python train.py --width=128 --norm_position="pre" --mlp_ratio=3 --qk_norm=true --parallel_block=false --residual_init="none" --lr=0.0014 --batch_size=128 --weight_decay=0.2
Rows from block 3 of a small autoregressive pixel model, named by matrix and row number. Rows with one number belong to one neuron. Each number is 500 + 40 x the weight over its row's rms, rounded and kept within 0 to 999. All counts start at 0. Numbers have three digits each.
After each neuron's rows are labels from the 100 images, of 14976, where the neuron reaches its highest value: "top examples" is what is common among them. Only what is clearly more common there than usual is listed. The data: retinal OCT scans (Kermany 2017). In brackets: how many of the 100, against the usual share in percent.
# fc1: MLP up (model.blocks.3.mlp.fc1.weight, 384x128), inputs 0-127
# fc2: MLP down (model.blocks.3.mlp.fc2.weight, 128x384, transposed), outputs 0-127

fc1.285:548507542551527492596503536450536426510548502510539511460477498538494437477515496456559459550468425522547545481438444514577526561462544585519519494507438494504523519567514547514509520528459442451463493568514503528474540585453513476486459451513455451437507443549462553528582488510546444455515490502489535538480543534501503505435473504460495475478546475558512524515567451447537525546456
fc2.285:562458545422481503523432566499548538484553432527526513479493537505380538550512454486489545491484463557553575472550557492526504455503461511554458493520488478511575477475493521493479554510558518513508462465504480574462524552540479438526473487493572548518502486454571453516484511564522535512437549470455453487506478457465513490541479553549529534483436513507622437473498504544518470474482
top examples: finding: diabetic macular edema (44 vs 11.7)

fc1.7:493438610532585495580531437465520537487439491470498501577456517564511570504574496510554439501417509490506515525496533488513524512556492496540526479525491527544536513464481498461484446469526423503455438477484491468413493468512422481509444495514506503503462485497496561497470556568556471488518476503540599491501450509566495558466514537527504483491459533449395489544500520496560462540526
fc2.7:455524494485488443559504508444493433550505496481549489465525553505525468484516579513496482467557536521531463478464494471510484531467459517478517479451507539521560461491526477402472605526546443525559616496553457389501450506490488519529549537485413458551572504541477496411481497488490508521494496526492432443529542552462415554471517533502488480514437498480480511452483482520509542475446
top examples: finding: diabetic macular edema (49 vs 11.7)

fc1.305:437482445444548534506458477509521525497542466530506533508479505547573479474522465412470520540435433527530554504450560533519487491538527534494519497539483481536491537504518397507525393497453518527407456502417531528450525573514454492481424536515551523519510495465480522432456523486532531580539460480543525544550484582477486472525474480480537518456432520516496559513544446535539435487518
fc2.305:460515521540487507469564485560491451491508467425533403520523462469510550518534479541455514504494511475534485506486538513581507507425550464535437538451538493478468448502521519479508474526494513498527444552569516599495425502466439428458513455490438454514452512514493457401537429464483586455499474589432506519551550476533493570499561553487525458521535516473496521534500487527494547543498
top examples: finding: diabetic macular edema (37 vs 11.7)

fc1.353:507499549494474554482480476574489503505500511505440526541458518537557572504428621488468495547492472466466593464448475491546466539578494475560540538393475468529538525455492497454478408514506521467522495493550529438526526520472477459529458454475480508514484496474468520572507457538505526497513481442505465523605510432523517519479522510482427467473414452537422486483510553506498478549498
fc2.353:470541521463449479515483515452552485497443514522465549417497436443521389486499518502530523512502434477435423553545425486459487485548453525497526482572493421518518530490513590585500535510552454523535457573423460494554498483406520537546522542492524518525552504516554490491479487491559532477497520442491535508497507500523586492474483526474460474462482438522527498498458476470439476503576
top examples: finding: diabetic macular edema (40 vs 11.7)

fc1.64:395575497455473502470524519485491452450468528534541518517422523563528547577494503448517490553549458476525512533493478528474522427507492516530518475447494545564527525513555395486478480508470512524383504525402588453525476491537465463476479468471459458542518514435476506535490548528455419474544534498554496506515455511518495520510541539401542500487482483575507553495496550506511481520524
fc2.64:538534540514442551558359493497524447505471509449453482522538491463515455495458497500512516490491507510444552453530459524525462565496481554503552525557511507522494454505549474538449583522510492488613578538566452579563506476498462490536555471511502497455478567519573477444514455577537522513422476434530537475495524507552489463496449521534455535455462507508472523469463521474495547482523
top examples: finding: choroidal neovascularization (71 vs 29.4)

fc1.364:494546505490419476528560549544439443546535560502476469500510449527558544439422454479526483522538396536481477553491531564497511471569512544478529522500431447463524498500464498481457498464463501494522509509426603519512520530439565473492514501489519510521491523578497508536441491520476542507500496457524410508491539476542561483528424518463484443484447582526404536523509495500488469492429
fc2.364:537466510448492520539454484440610592502526421541547521475517490555461486555583538562571442482507562409521521471557470447515543501509456504460573495497519512524461465450493479500532459490528519512462485528453474490466443453529424465457504527522492500479503488460531558523520480532490494500463502559458595484454482463502464524440520539566500525505528444461543447520486520537514563498579
top examples: finding: normal (81 vs 51.6)

fc1.40:456546486576455530508530459449551460550464507537588460532471539449521455482489523483551470488522485556501535524461418510481517473488467456539477508444516484547500515535536463456441436476522475545472468443536540535533464546517522477564519558490452471497514472552459520482463446507560452461495468535502471561481499499553454495562455499515529513532534525517512497468467499492668447446410
fc2.40:485516466518521475558404479479473519465540552525522442506465389454528541518497482485507483538546537512442493460559502531480480548568507589491482523539447500459481430515473507476522526487476496521553577558519465508534441527533534451511466532482521420496442527572540568547497488507472574552463502416513450521525544494495442429449555524539465522441482440491433520465517534476530512542473
top examples: finding: normal (83 vs 51.6)

fc1.363:534516515458457499502521524499472478461525482562456488535483462485479551537472536374487457496469447511447533499443622536528473484495450563497559528475451497576484564517549470560531463493536499476549490489535542544498505501508436459480463480436455451514538455520475540511496460468483441520557522599535573578464551460533473465493486556426490483485492469488566447530491503436505522535483
fc2.363:462504495524512486500455504507517566443475532431529552510550517520450429372456577567512511542482517532508556589503534496484451554446543541563519493508524496484463437442456519559455526436503427461523542488460471484515517445506569466505508487529522499507508480458509513423537479503434472485464505427499546446599509554510468570532491544497443542448554499465486514524463475525506494492510
top examples: finding: diabetic macular edema (44 vs 11.7)

fc1.207:424512530535581493503535477471508492447424490508515502541492466572496547481487483506528467507441528574541546497436561498511574474476490592566521458494470510507514543524464398530525491509455493479529422535503537502447467490485561522507497499439456483565515463534426470516424501561518478505556497573563486546500513507526530512485417467512483386473541517520562498532431519521532480469512
fc2.207:425475497487437442542514542532420465547473517605455458532489479474480509501481487495440483559609543498572515473462577429515466559439520528542501473551485480491562508514528545468502553485501522501498509436525514475550533491527528546453455511525558493499450544531569545560497507414419530470508473450498519476508510525462499524523471523500488488492529441497578517443510523508442539407503
top examples: finding: normal (79 vs 51.6)

fc1.293:430533565576404481521490517570535502501477522506484471451460490491556495528464519504497414504494503559497491551543540479488498536504485537531511486525546533526453494532503557595431516502542521524490504539453561548524585522451551428498541521421448518485464495523440522555549486516441457515446582526459547490603520510470509478465447478541429509460502572521507515504510496506512418483495
fc2.293:480575497496539508474536451443497487484533509557485483501518492509493519397461474499468558478516503573532528418460463507553502468505549450440407483479449506544528462507457503477537544485505480494612433487598520499455453538489476536518569465481504578500563518484535470461472538527585472524495488474553466499474488516482581462502511459472477538462523469548416533497479560493583514465456
top examples: finding: diabetic macular edema (28 vs 11.7)

fc1.269:468488523454490502554479523548560512537494493521446466526523438485428482525474502516513492527532423542418515429573427490507576507504535541543501481546519507517530490568557469487511528484470505513506459498430557554465444555481577468493472464465420540505488469529524513597551479459473436583468527522497485523566469507483569463460510498541462413409468499503450510532464475505514443501538
fc2.269:530478431489532520524575593546482442522539525507461451522542550542471559526519446466503475482517459519582444514509446549471521473395528531368483479497489580472489476496424531467488518488488490541502505455479432480550503567521513530527482482570526501537551498572472477478599524499466539468561474469464490488535479513461509457497437471436555478545544476486501559540470488490505494508504
top examples: finding: normal (95 vs 51.6)

fc1.216:502485585459477560457491579508559536534442483518540396566463547532529511461434483498476449490558469572520553517446565465481470526493463476489527507473476494444506513542520489546542415481486550524551496487541525483543473523500476460503398413502445466446511493495460558518500507534544461525510503505491536514520402506552577471484462469471523552474471454516514497495496488389508495481458
fc2.216:521480471569455467503495469477533477513488499505531556447427456511507519499468495566561462535446558516449473546514461540412524507375504463549461572461608478515507455477494494500515542500491483531469489451503547408419479509544563490544539505555438580547452496498522531519459448451476504462574534500490470524498482482480513434537594524492491477545469500491487493500538463474493442517468
top examples: finding: diabetic macular edema (29 vs 11.7)

fc1.301:544513520489519542486475516532436556467499516561424532475445422485519506566538465441479479498513523559479521486417476517573498539531460508559496555538469553471540513576482494581508476469534535463504415497458535509469532562486472489506479568394514516518478517460393578504492546519476487497508501515496461479508477480501439478444467541505491503467504506418456570565560524554484447465534
fc2.301:529335545501503503494599530485399500568522474470554497494554578525477412545509478504438486479510498431489510488465527445461544529510522506450523467507554540466462497481510515484465545450527481524457547461521529488538531494505480495504470517522497513540528405584535524536527476490499473503462468472478536498456589509477517463548557528482509542531554469477537463417462490445554492528506
top examples: finding: diabetic macular edema (34 vs 11.7)

fc1.308:558522484547588491474485499505556445538507518580487563572511467441464492481461478498560469490449413491455532546544510539471535487485466562565476454466493478520543449542559489488507544444493549512494380474479502509469474464472509472530483475513501509504498417454480573580465476449445480546469548565479513570545520491540543492514498453450498483508490496496548497524468521424507408452472
fc2.308:441459473560417526503491462481483510430526531472515489485537584559442477513469502489523530444492459490579414574423499489562513513495504492505535465532483541455483479544497453469547507484604439493619519490471480454533526462481504578566494533515467519520521462491541532480440555534456545442514470454523479497496471475480472489520519499507499495503402537457522451472487479535417467503431
top examples: finding: normal (87 vs 51.6)

fc1.245:447501505528558491464484452494595530485531499512487427523478487501541557510547510471519485494481493456472538526517412563557540517470472518580525506507432445488505545530525490560463549423561495456487423494468479469487543539502527481496484503483481546491451487540541452581487517506537476416494518496489354450540462446484468558450550487489485489473490442481558608543498521485466518481491
fc2.245:464543510469498457474542532531484528527508481499487499482560517492529498551445398438483457539456516429570508491483599496512541492560447505542532577548461549547527451540434487455454443463468497473496474534516521591533464477534515443483554486475543512529462498488488434394505530560452497518496542522506524522480469495474486514469474468605479480497509554422476508430457556503444548514490
top examples: finding: diabetic macular edema (42 vs 11.7)

fc1.341:450486443581496539573530521474516465557456499542545473475510523500538543503483480514482473548485441512541493532552537499494579456562464456544590502494537511563483494548532491472502529452488493479436456409474524563518455537464540451482554408421439468462508458500537460507520525445479450567545548538485440506457467496507517480470550548509476481470533478526463555465497492515450426569556
fc2.341:471459442529587489522515480506527452462543519578487520444508537550432515456503434508464514519377497532464578505504517505519504537430492567483482447468480596467467532540487508450530484482373526533494458492413493472485510582508566513561480479499530522515508522510454489481518506511486524528543381455489461531527524534507482494508495480494526504556504509432416508485513521468492429497505
top examples: finding: normal (82 vs 51.6)

fc1.35:507507514469493513451509414518554529450440481567616522503523493527541527541479601419514448472508432539502542523489463542450544461505520460584498502468519493522483479469571518474540402473477445515478457476507544531491508582468547486443448565502506539523456473542493450546503474527471524493534400492506469537440489496536506514487498483519509460485522497594568567526495537459513529496487
fc2.35:448544540523501481530502462457511486555487505518477480488506532496389570515594485496467510518418456488442566460445515541501522463586491495517481468533463475568489501478501516506490422448467458478473544476465492489408506531507473488500606507483597454570485460536438516532431568487499464504479469478496513514506472501474469515437463493483470527483428439481512489569550544516560578525522
top examples: finding: diabetic macular edema (29 vs 11.7)

fc1.49:472525491552518516466498502506419535564484556535571412493469450498499479522485457485507464453447437536504578548496514512463550475477461575507506530465516534556523474443538545532503559504507560508567466450505539504515607510449439470606545443439489512491465526514445503519531504516403464498518509511517504531496573444483421436525476490435492471516490557477511522478460452488546537510519
fc2.49:494572540472452539461520446466532468445473472446464556499491497543505474464498504432540573435521497490496508486476565466541492487556514528569467522538455413465542484566498499466473498488503497513537428554567531516554446507521522507479526407503518484531436484485488524435504521447541588491465488500527532528375507497471527468492503512600485521533473493418575481489523508447566462504467
top examples: finding: diabetic macular edema (28 vs 11.7)

fc1.130:474473505551557567542457476523481497497495575479445524500430501528517542529438516470572428459481485489483529519518459484538528500541424473520536494574501497528440539577472463454447454420553495469552483501427489512520527520466606457517539510489525512533544471491475466527441562509478500479594425464531468461542531499441497485522482542512427446450471472441434531473515473541526447502533
fc2.130:456535543464522499496441456482568456497456495420500481490507511475429431491432503499532510519569448457415557487483460553494546553530472490567484530557527459494509510485464468484545483526493512523521467529517488538474476471513517552442468482438448544558501524438437517504449585544502551512368485552454530409464542497484478512490491573563461498530487430529512505540526549488462494468480
top examples: finding: diabetic macular edema (33 vs 11.7)

fc1.30:523500477513499469510458474599481540551440489538508545506465506538540530479479496457506493467571528528521511411417465455392487501540516518497530543521495510535568513481473512524490496489557422492414473467495553538502542513491503489527544465497520532489518426517447476433541515517480433504503491554468566506398465479476539503489471567478520528470502524493499527468566540451569512546636
fc2.30:507528479549492510502560472545557551419472467466518448460496477544453524532529580517504505538548582456538466531590513503581546542519430469460541492438519537450510548556444510431523566492526474495482527502479519507546507433489507498507409476484418456490578492484491556569494518496522544552490500476512439507488496470539493540475597524529518456552495550504418485467508513467474516546462
top examples: finding: diabetic macular edema (46 vs 11.7)

fc1.257:473515559515505460543456382495474515539504496502493585519414530535541522527557449482460466465513502495509512518477437522563466527481447500555477519560495519535535426495498533511522411514499517539466517574551503499474579502510460488599467568481478555531528475516467483525471516565512500494551374504565494506442462505465522496526551479540493465522500448490451549500461435537527504439452
fc2.257:455531459477488451520486595563499521462483533473527461508491548496538516516506535445477527507529437469497511573508538566457463545566479501530524479492543522481455499485477469554526525485550432509562582492482463492480460569452502445499616473447473550498505541472448512484488444484530508548395504513470413491556534515547472534499411441481529488439525450491415461514456539531486506540513
top examples: finding: diabetic macular edema (44 vs 11.7)

fc1.246:586514516504444558457528496510610575484528541516432552523477516473518438488466521445465474464559535477468502447446561495455534562450487551528552478498497530482579523481554431518444471426507545497491446474523502499541477507455534472471414503516453517520529497545492566516511459458503516542507512538494476553437504453505538449488479506470463544508503449530516597488453525490538413543556
fc2.246:492529493490471561485524472518457433453493532531576505530501511547457536437554488499530544497488552488509454509548400509492495524501487464487469455575489446455458457473500454488479546503502479569440540532581591522521516436537512526569480551440565517490521497507515507601494483514529588513557481489531543499549475480502453527487476514591430489510536560465510469513462440480500515500393
top examples: finding: diabetic macular edema (44 vs 11.7)

fc1.240:440511504578520526496482447566530499515507540478532408489486513497580532501437559467443492579560488546481471578519522511478549520510451494556475516447484486492486499461510504500508470463502457493428526514491499580522490521515594547452528461463513504488519531518429474584445511441454465496516501480512483492487479436438549513573492466481517459471454491612440583484540565492510523445463
fc2.240:482526475504474605477441554478529536457500457543465558469543553484484469560485491486475479494461513536531498452424429563571533447565438503441511451494491502489473456455513459550496533521514474497519485493474490436440545499466553510539480588539523535552535493462512501474505502507563476451466463545571530568424484525435524481474513473433505553509525577516557526525527512430451568523540
top examples: finding: choroidal neovascularization (89 vs 29.4)

fc1.302:531569486446576586489504486499516457452457517490490508515499523567516568530475514509533483456512523540457509477481505514563493488463461471508522412523486494595481482518518444572481455442579478475567448536557523484526472539510506525499482511520511538422511540462475534515462545549477412506607470530546515526507509493600513491442501454497467520519475448423582505527486480458565513436472
fc2.302:529454446587442575489546485506480511461457514447540598566449472528564518468497459508423521525522508458608469490468506495505553562506541535494509496509481561487447499489496540496519544525443488447498483507478489503483498463528505503454556511459539536518514409476567516533518503447479515551522486516514564445473526540501526465515502456430503539566554462454528442438462473488375466472494
top examples: finding: choroidal neovascularization (78 vs 29.4)

fc1.317:498536514544502493512542521522510539489524463538398526501433432532600508546436509422550519480514505487524520441451554468483485512498550499481464519523552459541487485552579516430448404422514552485493553519468577580525530580441540515474521509461539470500535465440438522475496576507549535499540460474520487517479538512491513477535468534494497481481533426482445591498502460517490486498490
fc2.317:485504494411418524504464473461594477485481475477549502537498487502435453485456462530522497480487499476570442625485502480529492446525496488451459509508554494410533538537512530477525520496458545486375490498576483469449494492476500520533477507524529546506493538487562488596447538464471533505529507512388497486560497498530468453477431549540539510510523543535514483519416489484433485509501
top examples: finding: diabetic macular edema (33 vs 11.7)

fc1.303:375574525541547452493514591490488512515514526578561427501511494534467504508495501491501418471530499500520475471543451513544520410483467520566430477514450497527534524511519602532515475514504485480569461501430526469530442539512459458528453516461490532505494456537508470465591471531480465502540464526494548455546515512483511461482530557492450480448437472615497472458515523514499470545460
fc2.303:505565439443527535509565506404452470434485509540508508523560510505508526559511536470452525435465509469548448515416511478486469516458474551490511491476496534468487463486501490492479554498441477562489513503522511412488541486461439483429608526494594442536479469478562462432531490522548535508440484497523453507581514488507407507541479463530517508525527501468532572565509548478532522478438
top examples: finding: normal (91 vs 51.6)

fc1.243:468491476488550546480537466514466510586557483549540535481518529518538455548521444481516538504489548507580473503472519501485569503508478526503568567530525471420536508540464461467493382443565508518494435416550528518477515500491435522521493515500493493499500559434478558640459537466528486511471484513484468518518406497503454456505528515498513502533499477404489571489435525487549515480460
fc2.243:511578502508434457498515514442494470510497537526556470514487460442581578490467502494489492513543529601465549485495547507486490536416501422465470491483537526573447454483548579466461514483403455528455521492456527493474513533515492490452520469494491525490538480528611476490473486519481460490524458487450603502484495466498586534559506436541499518554517497509399462542520539473454533486475
top examples: finding: choroidal neovascularization (72 vs 29.4)

fc1.275:591499455483514539472523535559468483471452525490483537528478509524484512479435511442476481482489505527502552444480563463559524555489459527538512482537480453615605490561478480511477453484546446424475466546498536491497442541446552528554439506443522562488458551510491545563478450486481501543558452566524432486513452486503521528444487513513495528476492587478482492611471470513483485503547
fc2.275:448498529505534492457512483508438519486494513437456466548514485495550471527512509523555536528510504542535461481485464484511458493454496500532536504544538491537527452423461511471465499479481468569459603537496511501622574425513522515539535557497504530506449435529575512529515557457483446538540495485531485531562499528518375472573467457419428481481480491551429506487561467492500499507431
top examples: finding: diabetic macular edema (51 vs 11.7)

fc1.65:471484479521463509625485465476523523542536503410607494484482449501511558496469570523529431485518436510542579481492484479445537521495485516498529502482531499547457505506536526517464472521454504526545441444488528569485558499477490411484541514465466508542491468496494523486520479625538447492535510477467449498510548457476466495491418517560479456511554417414505525484579503496550480479506
fc2.65:516548497516570446530529534559532532555495468500436501511509465597509560537530562469452556508447445536454417403504554435540527443518511539459443473477437528589545473537474519442463487474503457480464502483540444529475426566527536502505449517504508531483531445533498437559470509476502473540472497531537461536485441434506500434458489472508462535512500506500517519486493561559557451489511
top examples: finding: normal (84 vs 51.6)

fc1.108:549465582449520494509434458499509481496473553445530573503417379521526547536478513427491479553502518490502554444479500513497603526529399522568478501528513461539536467465519495539458418525497471450471532510579506482499503457476532497559451519434523561546542544472446491490487507508492465487583476489529484527471451500542491460475508498486452533487524457434465564548542462542489511466491
fc2.108:466490537481498558499579533504406451493506521528517493531507538466547485460522539507527576483479462507637483543513571510479413474356545520439532401488552508463512538482542502491504564475521497549526541455455464417530500477528529474505520444538517451522487448506505545516489484460499460488490448519481502475526533494486511491484491474598575491468498499518548428488510533491461520519470
top examples: finding: choroidal neovascularization (78 vs 29.4)

fc1.330:485520524549469496499501474483565482445518528484574505500425477511549602539438529500467479545430516490504511521559510430463487538487418599551525516531532490549511531494491560514461502460514513446463420459540532517515506517520529469544479462489537491598521485452515497547540481512455477590496476368462432521519484564499550465495533475550480485478499567474433493521466500512503499444537
fc2.330:499493478491513513441590510447433520487534417583493551504533471506505517482520459532522522534468498446473495556530533464481577404459517414562516441527466492502493515496484501466490528439511510491525388544535481426522526544512482543446524443486439537499493519505505416496426512545511491535548420442528534527482501450528447476589541471506427542532509448494512443507502508484465469523519
top examples: finding: normal (79 vs 51.6)

fc1.267:413515460514544565463465492594484532475443500529483521466518499540476510480468464465456496514488490538417461451508556500519506465544478522533533545560454509454512506559525595531464555533504554490436388565502541475489494603499536473505463477440507475528467529513460518562578439541468474541519442495601504489513511456527500492510460491524489499495432531444507511559466479521515483448556
fc2.267:545394490557470511411516496505525503500552519504518512539462445531519479505537436514507480494542434496494502522464441473507523506502534493519442555454527476507493461520479453504612441475500536445496547398498591519537504529491518527491466492493582495497489497557468541567481538429476485480525450472495386423446501505500528475575498483467497496561572500488567555448523501506562469520492
top examples: finding: choroidal neovascularization (74 vs 29.4)

fc1.352:489526498457513437499493541498465453538544461479508571575531525526493519493501567453502484468538488494487496382507506528536485502436485559547485470540467426548505472466501411463440431532535532592480479459507606478485412559498503467543537482514505555449496520439554541460448503538508543471523436545507467547497512520535540458461552511499480547508485453521508565537472438443508495500446
fc2.352:499493547479493508506615479543514406554461532532432418465501481482528480441564500493515512507569500458553502547442452485461530546432564523481524529508462519523508559487516500519515559546527419431423481499506492507585530485516510605546530541538459506552464452572529439535489500558507491499506559432507456522498491542524472533516493538550528468520523467514492440545528532466532516452504
top examples: finding: diabetic macular edema (44 vs 11.7)

fc1.314:431510537504586498558513551510459465541478506521565509489469481485449523491517468483516461435442493515484573549493506505550480487510521490503559500523486451499479474497541553485528450486477448501471542525499438554546524471493512476513557476435459525514483479640515511475484452588514469574472546541425411529502578440547473482546507467540467469422463501570494520479429489527539471537444
fc2.314:527487537501515573469521571525506557480492564510596520522487500512502497559548537431453497468502525443564454543402498532492534480533502557467500463500510497505554521552452455478509556557440521457518466536497570525521536537505529492504498523467461487430455477415435496369492533512449446530512527534520545467450520547470501485513389430511473488539569496462473473484488485541510517519493
top examples: finding: normal (81 vs 51.6)

fc1.202:524457491490442559438519416497496502534475525541610514493538546480517404553478527533487467429474424549543559597505503476456558508510440509525468497438518486499466490522559531448447506488514498558496477487496531578450538535500504502521405521509496545530516475546477429452503453491489490507525447515494460599506474512549503461555490518489488516469508516539474485458457524495588428441476
fc2.202:441504593508526514528396490482459496531520504399460423472468408460493521482566545463513531501435545488480468451567471536531517541465470478533499470512469476450532484508490528452455488558489456503496496582512470514535456454541491467510523516468478474535522554495501601564462512517603559461436481483552521459475540538460488507448528485502468499549419508503538453458533527531527551481491
top examples: finding: normal (85 vs 51.6)

fc1.205:530546576559550476583533541470538568543493489408463500473484485554528547507475506502525543531425454507477476465456456472498534520536465500497560488568472464520532489565516520453479440499474466509434502549483523522538472532486547494475509495525538491421491419465514479552493520581547424499524510496513507435541519472476535504465546572511461453445568466512425613488456464491513543541493
fc2.205:520452536481444475555442441628513477547514548476449491530560501522453456465473509471543498490461543486509471525539477453540495539524493543487549450430467555497558553472523506467510519409484577495416478521580425532488476549542537502523433466542452504507511527498469439558496544535449493480537548475501482443523483524469504474558502482562527523523425470487564482495540574462481538490487
top examples: finding: diabetic macular edema (37 vs 11.7)

fc1.69:482586513508422444551494517515502448532485531562520481499498467449560527501528521464494464449557538468546476491492540517439514432556466495482522505502517453593582478468558570443515473445466512474558529441581503521527429520504497414503509548447475494508547517489490505533487468397513507563499381416513460488516497463538486470471572482530540489507452504508501559489480502529536485523507
fc2.69:489457455497467526497538431471449523553499542513493540553478474537461460503441441462525521516441442548482566492539478529532551512483513520539501500549541586530437503447501387527488569518536498577462444562468470462542517499480561541589565422470507529468506521521450490488472497528514463507474489485496452551509510497472553490532433467479474486434524426462401460465544502533472502499449
top examples: finding: choroidal neovascularization (79 vs 29.4)

fc1.261:491531540449520456466526514567507460532443470553465556548487545539498546536442494490495449512493416444485439525514470484504491533474519495478535544533464538451468527512448430498415513480569516517443529499474582512471489561480528525538530519461536423453537446511504496508521470570501420504576489549539582464533455503545507508531490485460484544479437515530518615532458508460512458429549
fc2.261:520524589549481566496507513419487447482452463416500494481468496531532471514482514512536550476453503516500468467491449545438497522492524480475527498425518520493488523526553542499452477488523541534505573476521551443466541493539528483560441439537416523482573486534496498545400493374528492524520481496514497523507509512518466524514540512517508458481562547500364421503549561496547456499473
top examples: finding: diabetic macular edema (30 vs 11.7)

fc1.138:463576498526571497451514529547538409497449509564462517545508503447493500406451461487533492526474466487532493439471496483541560437517532564543515509473443499545517466517533511552555542506448544456493420482533572459498491478500516346520489511446488476467525453501473543521522463461553463504547524544497572583493535524493549532486494508498551495491497529498550463505536505418540459474521
fc2.138:458503513555483447462487449495499551469491601505499502499490592515489506546471544450464454508503528538458511590498491466480505518470478462487501448501507585523497500514446507536534507494600443535529460486474492508530498518518476538524517496472450466467468488541612502492394438502497544455491461478399438524521487428519557550570405535528486516516468500480567523466464543534457556493474
top examples: finding: normal (82 vs 51.6)

fc1.336:482467501485485496573484445526412563502423562495590545514530475495553486545531475539497484523538476504497506478547518507554568463554427492496528470484507508492522502482509417480460484459571415504492447430446452575509457515513534519591513564436464481566519506525582448493432516518468492452544492512537482539481495505469423476520574538460485483469531515406473539493488537495495469498499
fc2.336:521541513494485523511489365520564450547518415487427551496505462539543426431448558581515522518569549462452505469520411558446433612462513495474519503488479506516526528528506573493492505471451459499599542539571499468509477509532465462519503524465530508512529495497536511502566515503508474526512524484501445492506477539457500494494474492491418521517531503491515435523459503487477399485488
top examples: finding: choroidal neovascularization (65 vs 29.4)

fc1.289:426514508438460444472477447540434513446484533489493546487455496511516545573499489491506501474545569508495516494506553448431504560537467461483551541510517508522572533423565547516550459539552468531453462475491511544533482538491545477480490485499478459490518412469507551545533492467508419547485456507497495507438504525548627453508517510476409503496469534548424570538534540528531470446536
fc2.289:459496485469544433522500505502539526539459528480540499472554574486557523586518552498535472535531454455452384566455540494486547510486507528516529534540481525484519539439518487512517499459491552476478467496502440456518491514494464503458517452492549483478564472534421563494458411420504428541544471429544478471534538428546403432464528466570469538495491538554516494514462463496497484459498
top examples: finding: choroidal neovascularization (93 vs 29.4)

fc1.45:495471514519485584468511426592521523506481522552490514551421473496554458505512498444500475485594505571475522481494529500448482550554448490512493556539485447518586497489486482484447373486563510491434492495537504509530476509452591511544519461433538491555545482516492527506480535472498477513530442470542429550481449459527527476582485491542484470485476492451447599478483527517532493468549
fc2.45:472514510449431481534478483426449493509526547561523481529541547461394517551519528479564522507436578461489481503539500577513500418551494452498498425544492502483495423482495432494495587503519460518603463499497455508480484515498471475516445461437476491530500557387527525495516482506545493472457501548502496590556524466488537540521525504442497502495512550487497446514485543492423567511531
top examples: finding: choroidal neovascularization (74 vs 29.4)

fc1.306:534486537493466539568496486543410608500512529482491419459508444540508547487561512511443470475565472499482508487482466434509534430581480515501534527473490463528477525490505501527525521477500448416477466538398500485467496558424537447434514435498460435439503491506455458539555554486501445490511453516553529474488515502496445497452539486420479515456516495545573552475520466507513520562554
fc2.306:482494433497565436485424566525474464504461539520464512534559458485469502461496531450488530528409441507487530505485576535477552540503508599495524528504468546513507473514495492449477514460462471485560475494465480542475466458449487456519498486508493531500477479537448445510427617494474533569478485504513484489544503489484499598498492581528556516529463495515526461425457613509586495468448
top examples: finding: diabetic macular edema (48 vs 11.7)

fc1.97:531473497550532539547517490543504581508531585560458464513469525511547571464518482454529489501451473492488505423478481503545537487582486558498591475505456557508465461564445489496497471522483453448444406538480562523487478533511452458452519462421548466543515510514471485542572489549482484542502556510467463520384482479496419524487529469474484441459447488538472522491529551535465544497533
fc2.97:479521502447554468492409477522477447552465551505528480539516544504498462603486478493447479503529540475519455477509534470513542407512455516416446490446491525489500475518516560492522442463422512466531491524424530537500519549508456514527433497537476467504480521524498495473449526524519513442512543492418489481542465489538527508518539596609562473464432566464502577463540452530518513574510
top examples: finding: diabetic macular edema (42 vs 11.7)

fc1.192:460501465546450481512464493504442512497447471522479528516442517481575517476542499484476504432478482576490591465465517511536591558541492503559459581499474453468608496487516477474464515466600459473491553455521490526489523508505461542510573519482503474482477499511438544465480538466456497457503409539497444502423445523536452512502548521531463414526497535470444529506528461529510459422435
fc2.192:509521465521445494454530509498541451494495509514503507529493451479492520491520448569499488502563538485456465548581450561520500458515489489539518517463585479477386490462497520500462561550472481543493461529472510459506478509465557441559429460550468548522448539497531447505520388561483537542472474409489441577546518501544488419549539493419547541477508529529530453555461475474468473490506
top examples: finding: diabetic macular edema (30 vs 11.7)

fc1.215:512506509521592471512507538522521419504483532498465535581474508458542465437489434436469470497473448592467468496556605563427505461555496474515506453548417507482527490561472537485493466441495525461517461527512520525469522483493458487538489513482496601510502499466487495518430452524427464572481540496479458531509529460536577436541446470525532474412502481468492522491452517486462512569486
fc2.215:509495527531491471473527412474430526482559479545475499440574485527494398510551527515513548474468529482511566596444555465502481563485513617498500575470447489441493519472455545471554492479481495432570536461509496554515537418522570555484486522477487516529533457466529472476447549495472520539532525473487447518534502570442436542496452518476483478525485503466485446458544517530513486474446
top examples: finding: diabetic macular edema (33 vs 11.7)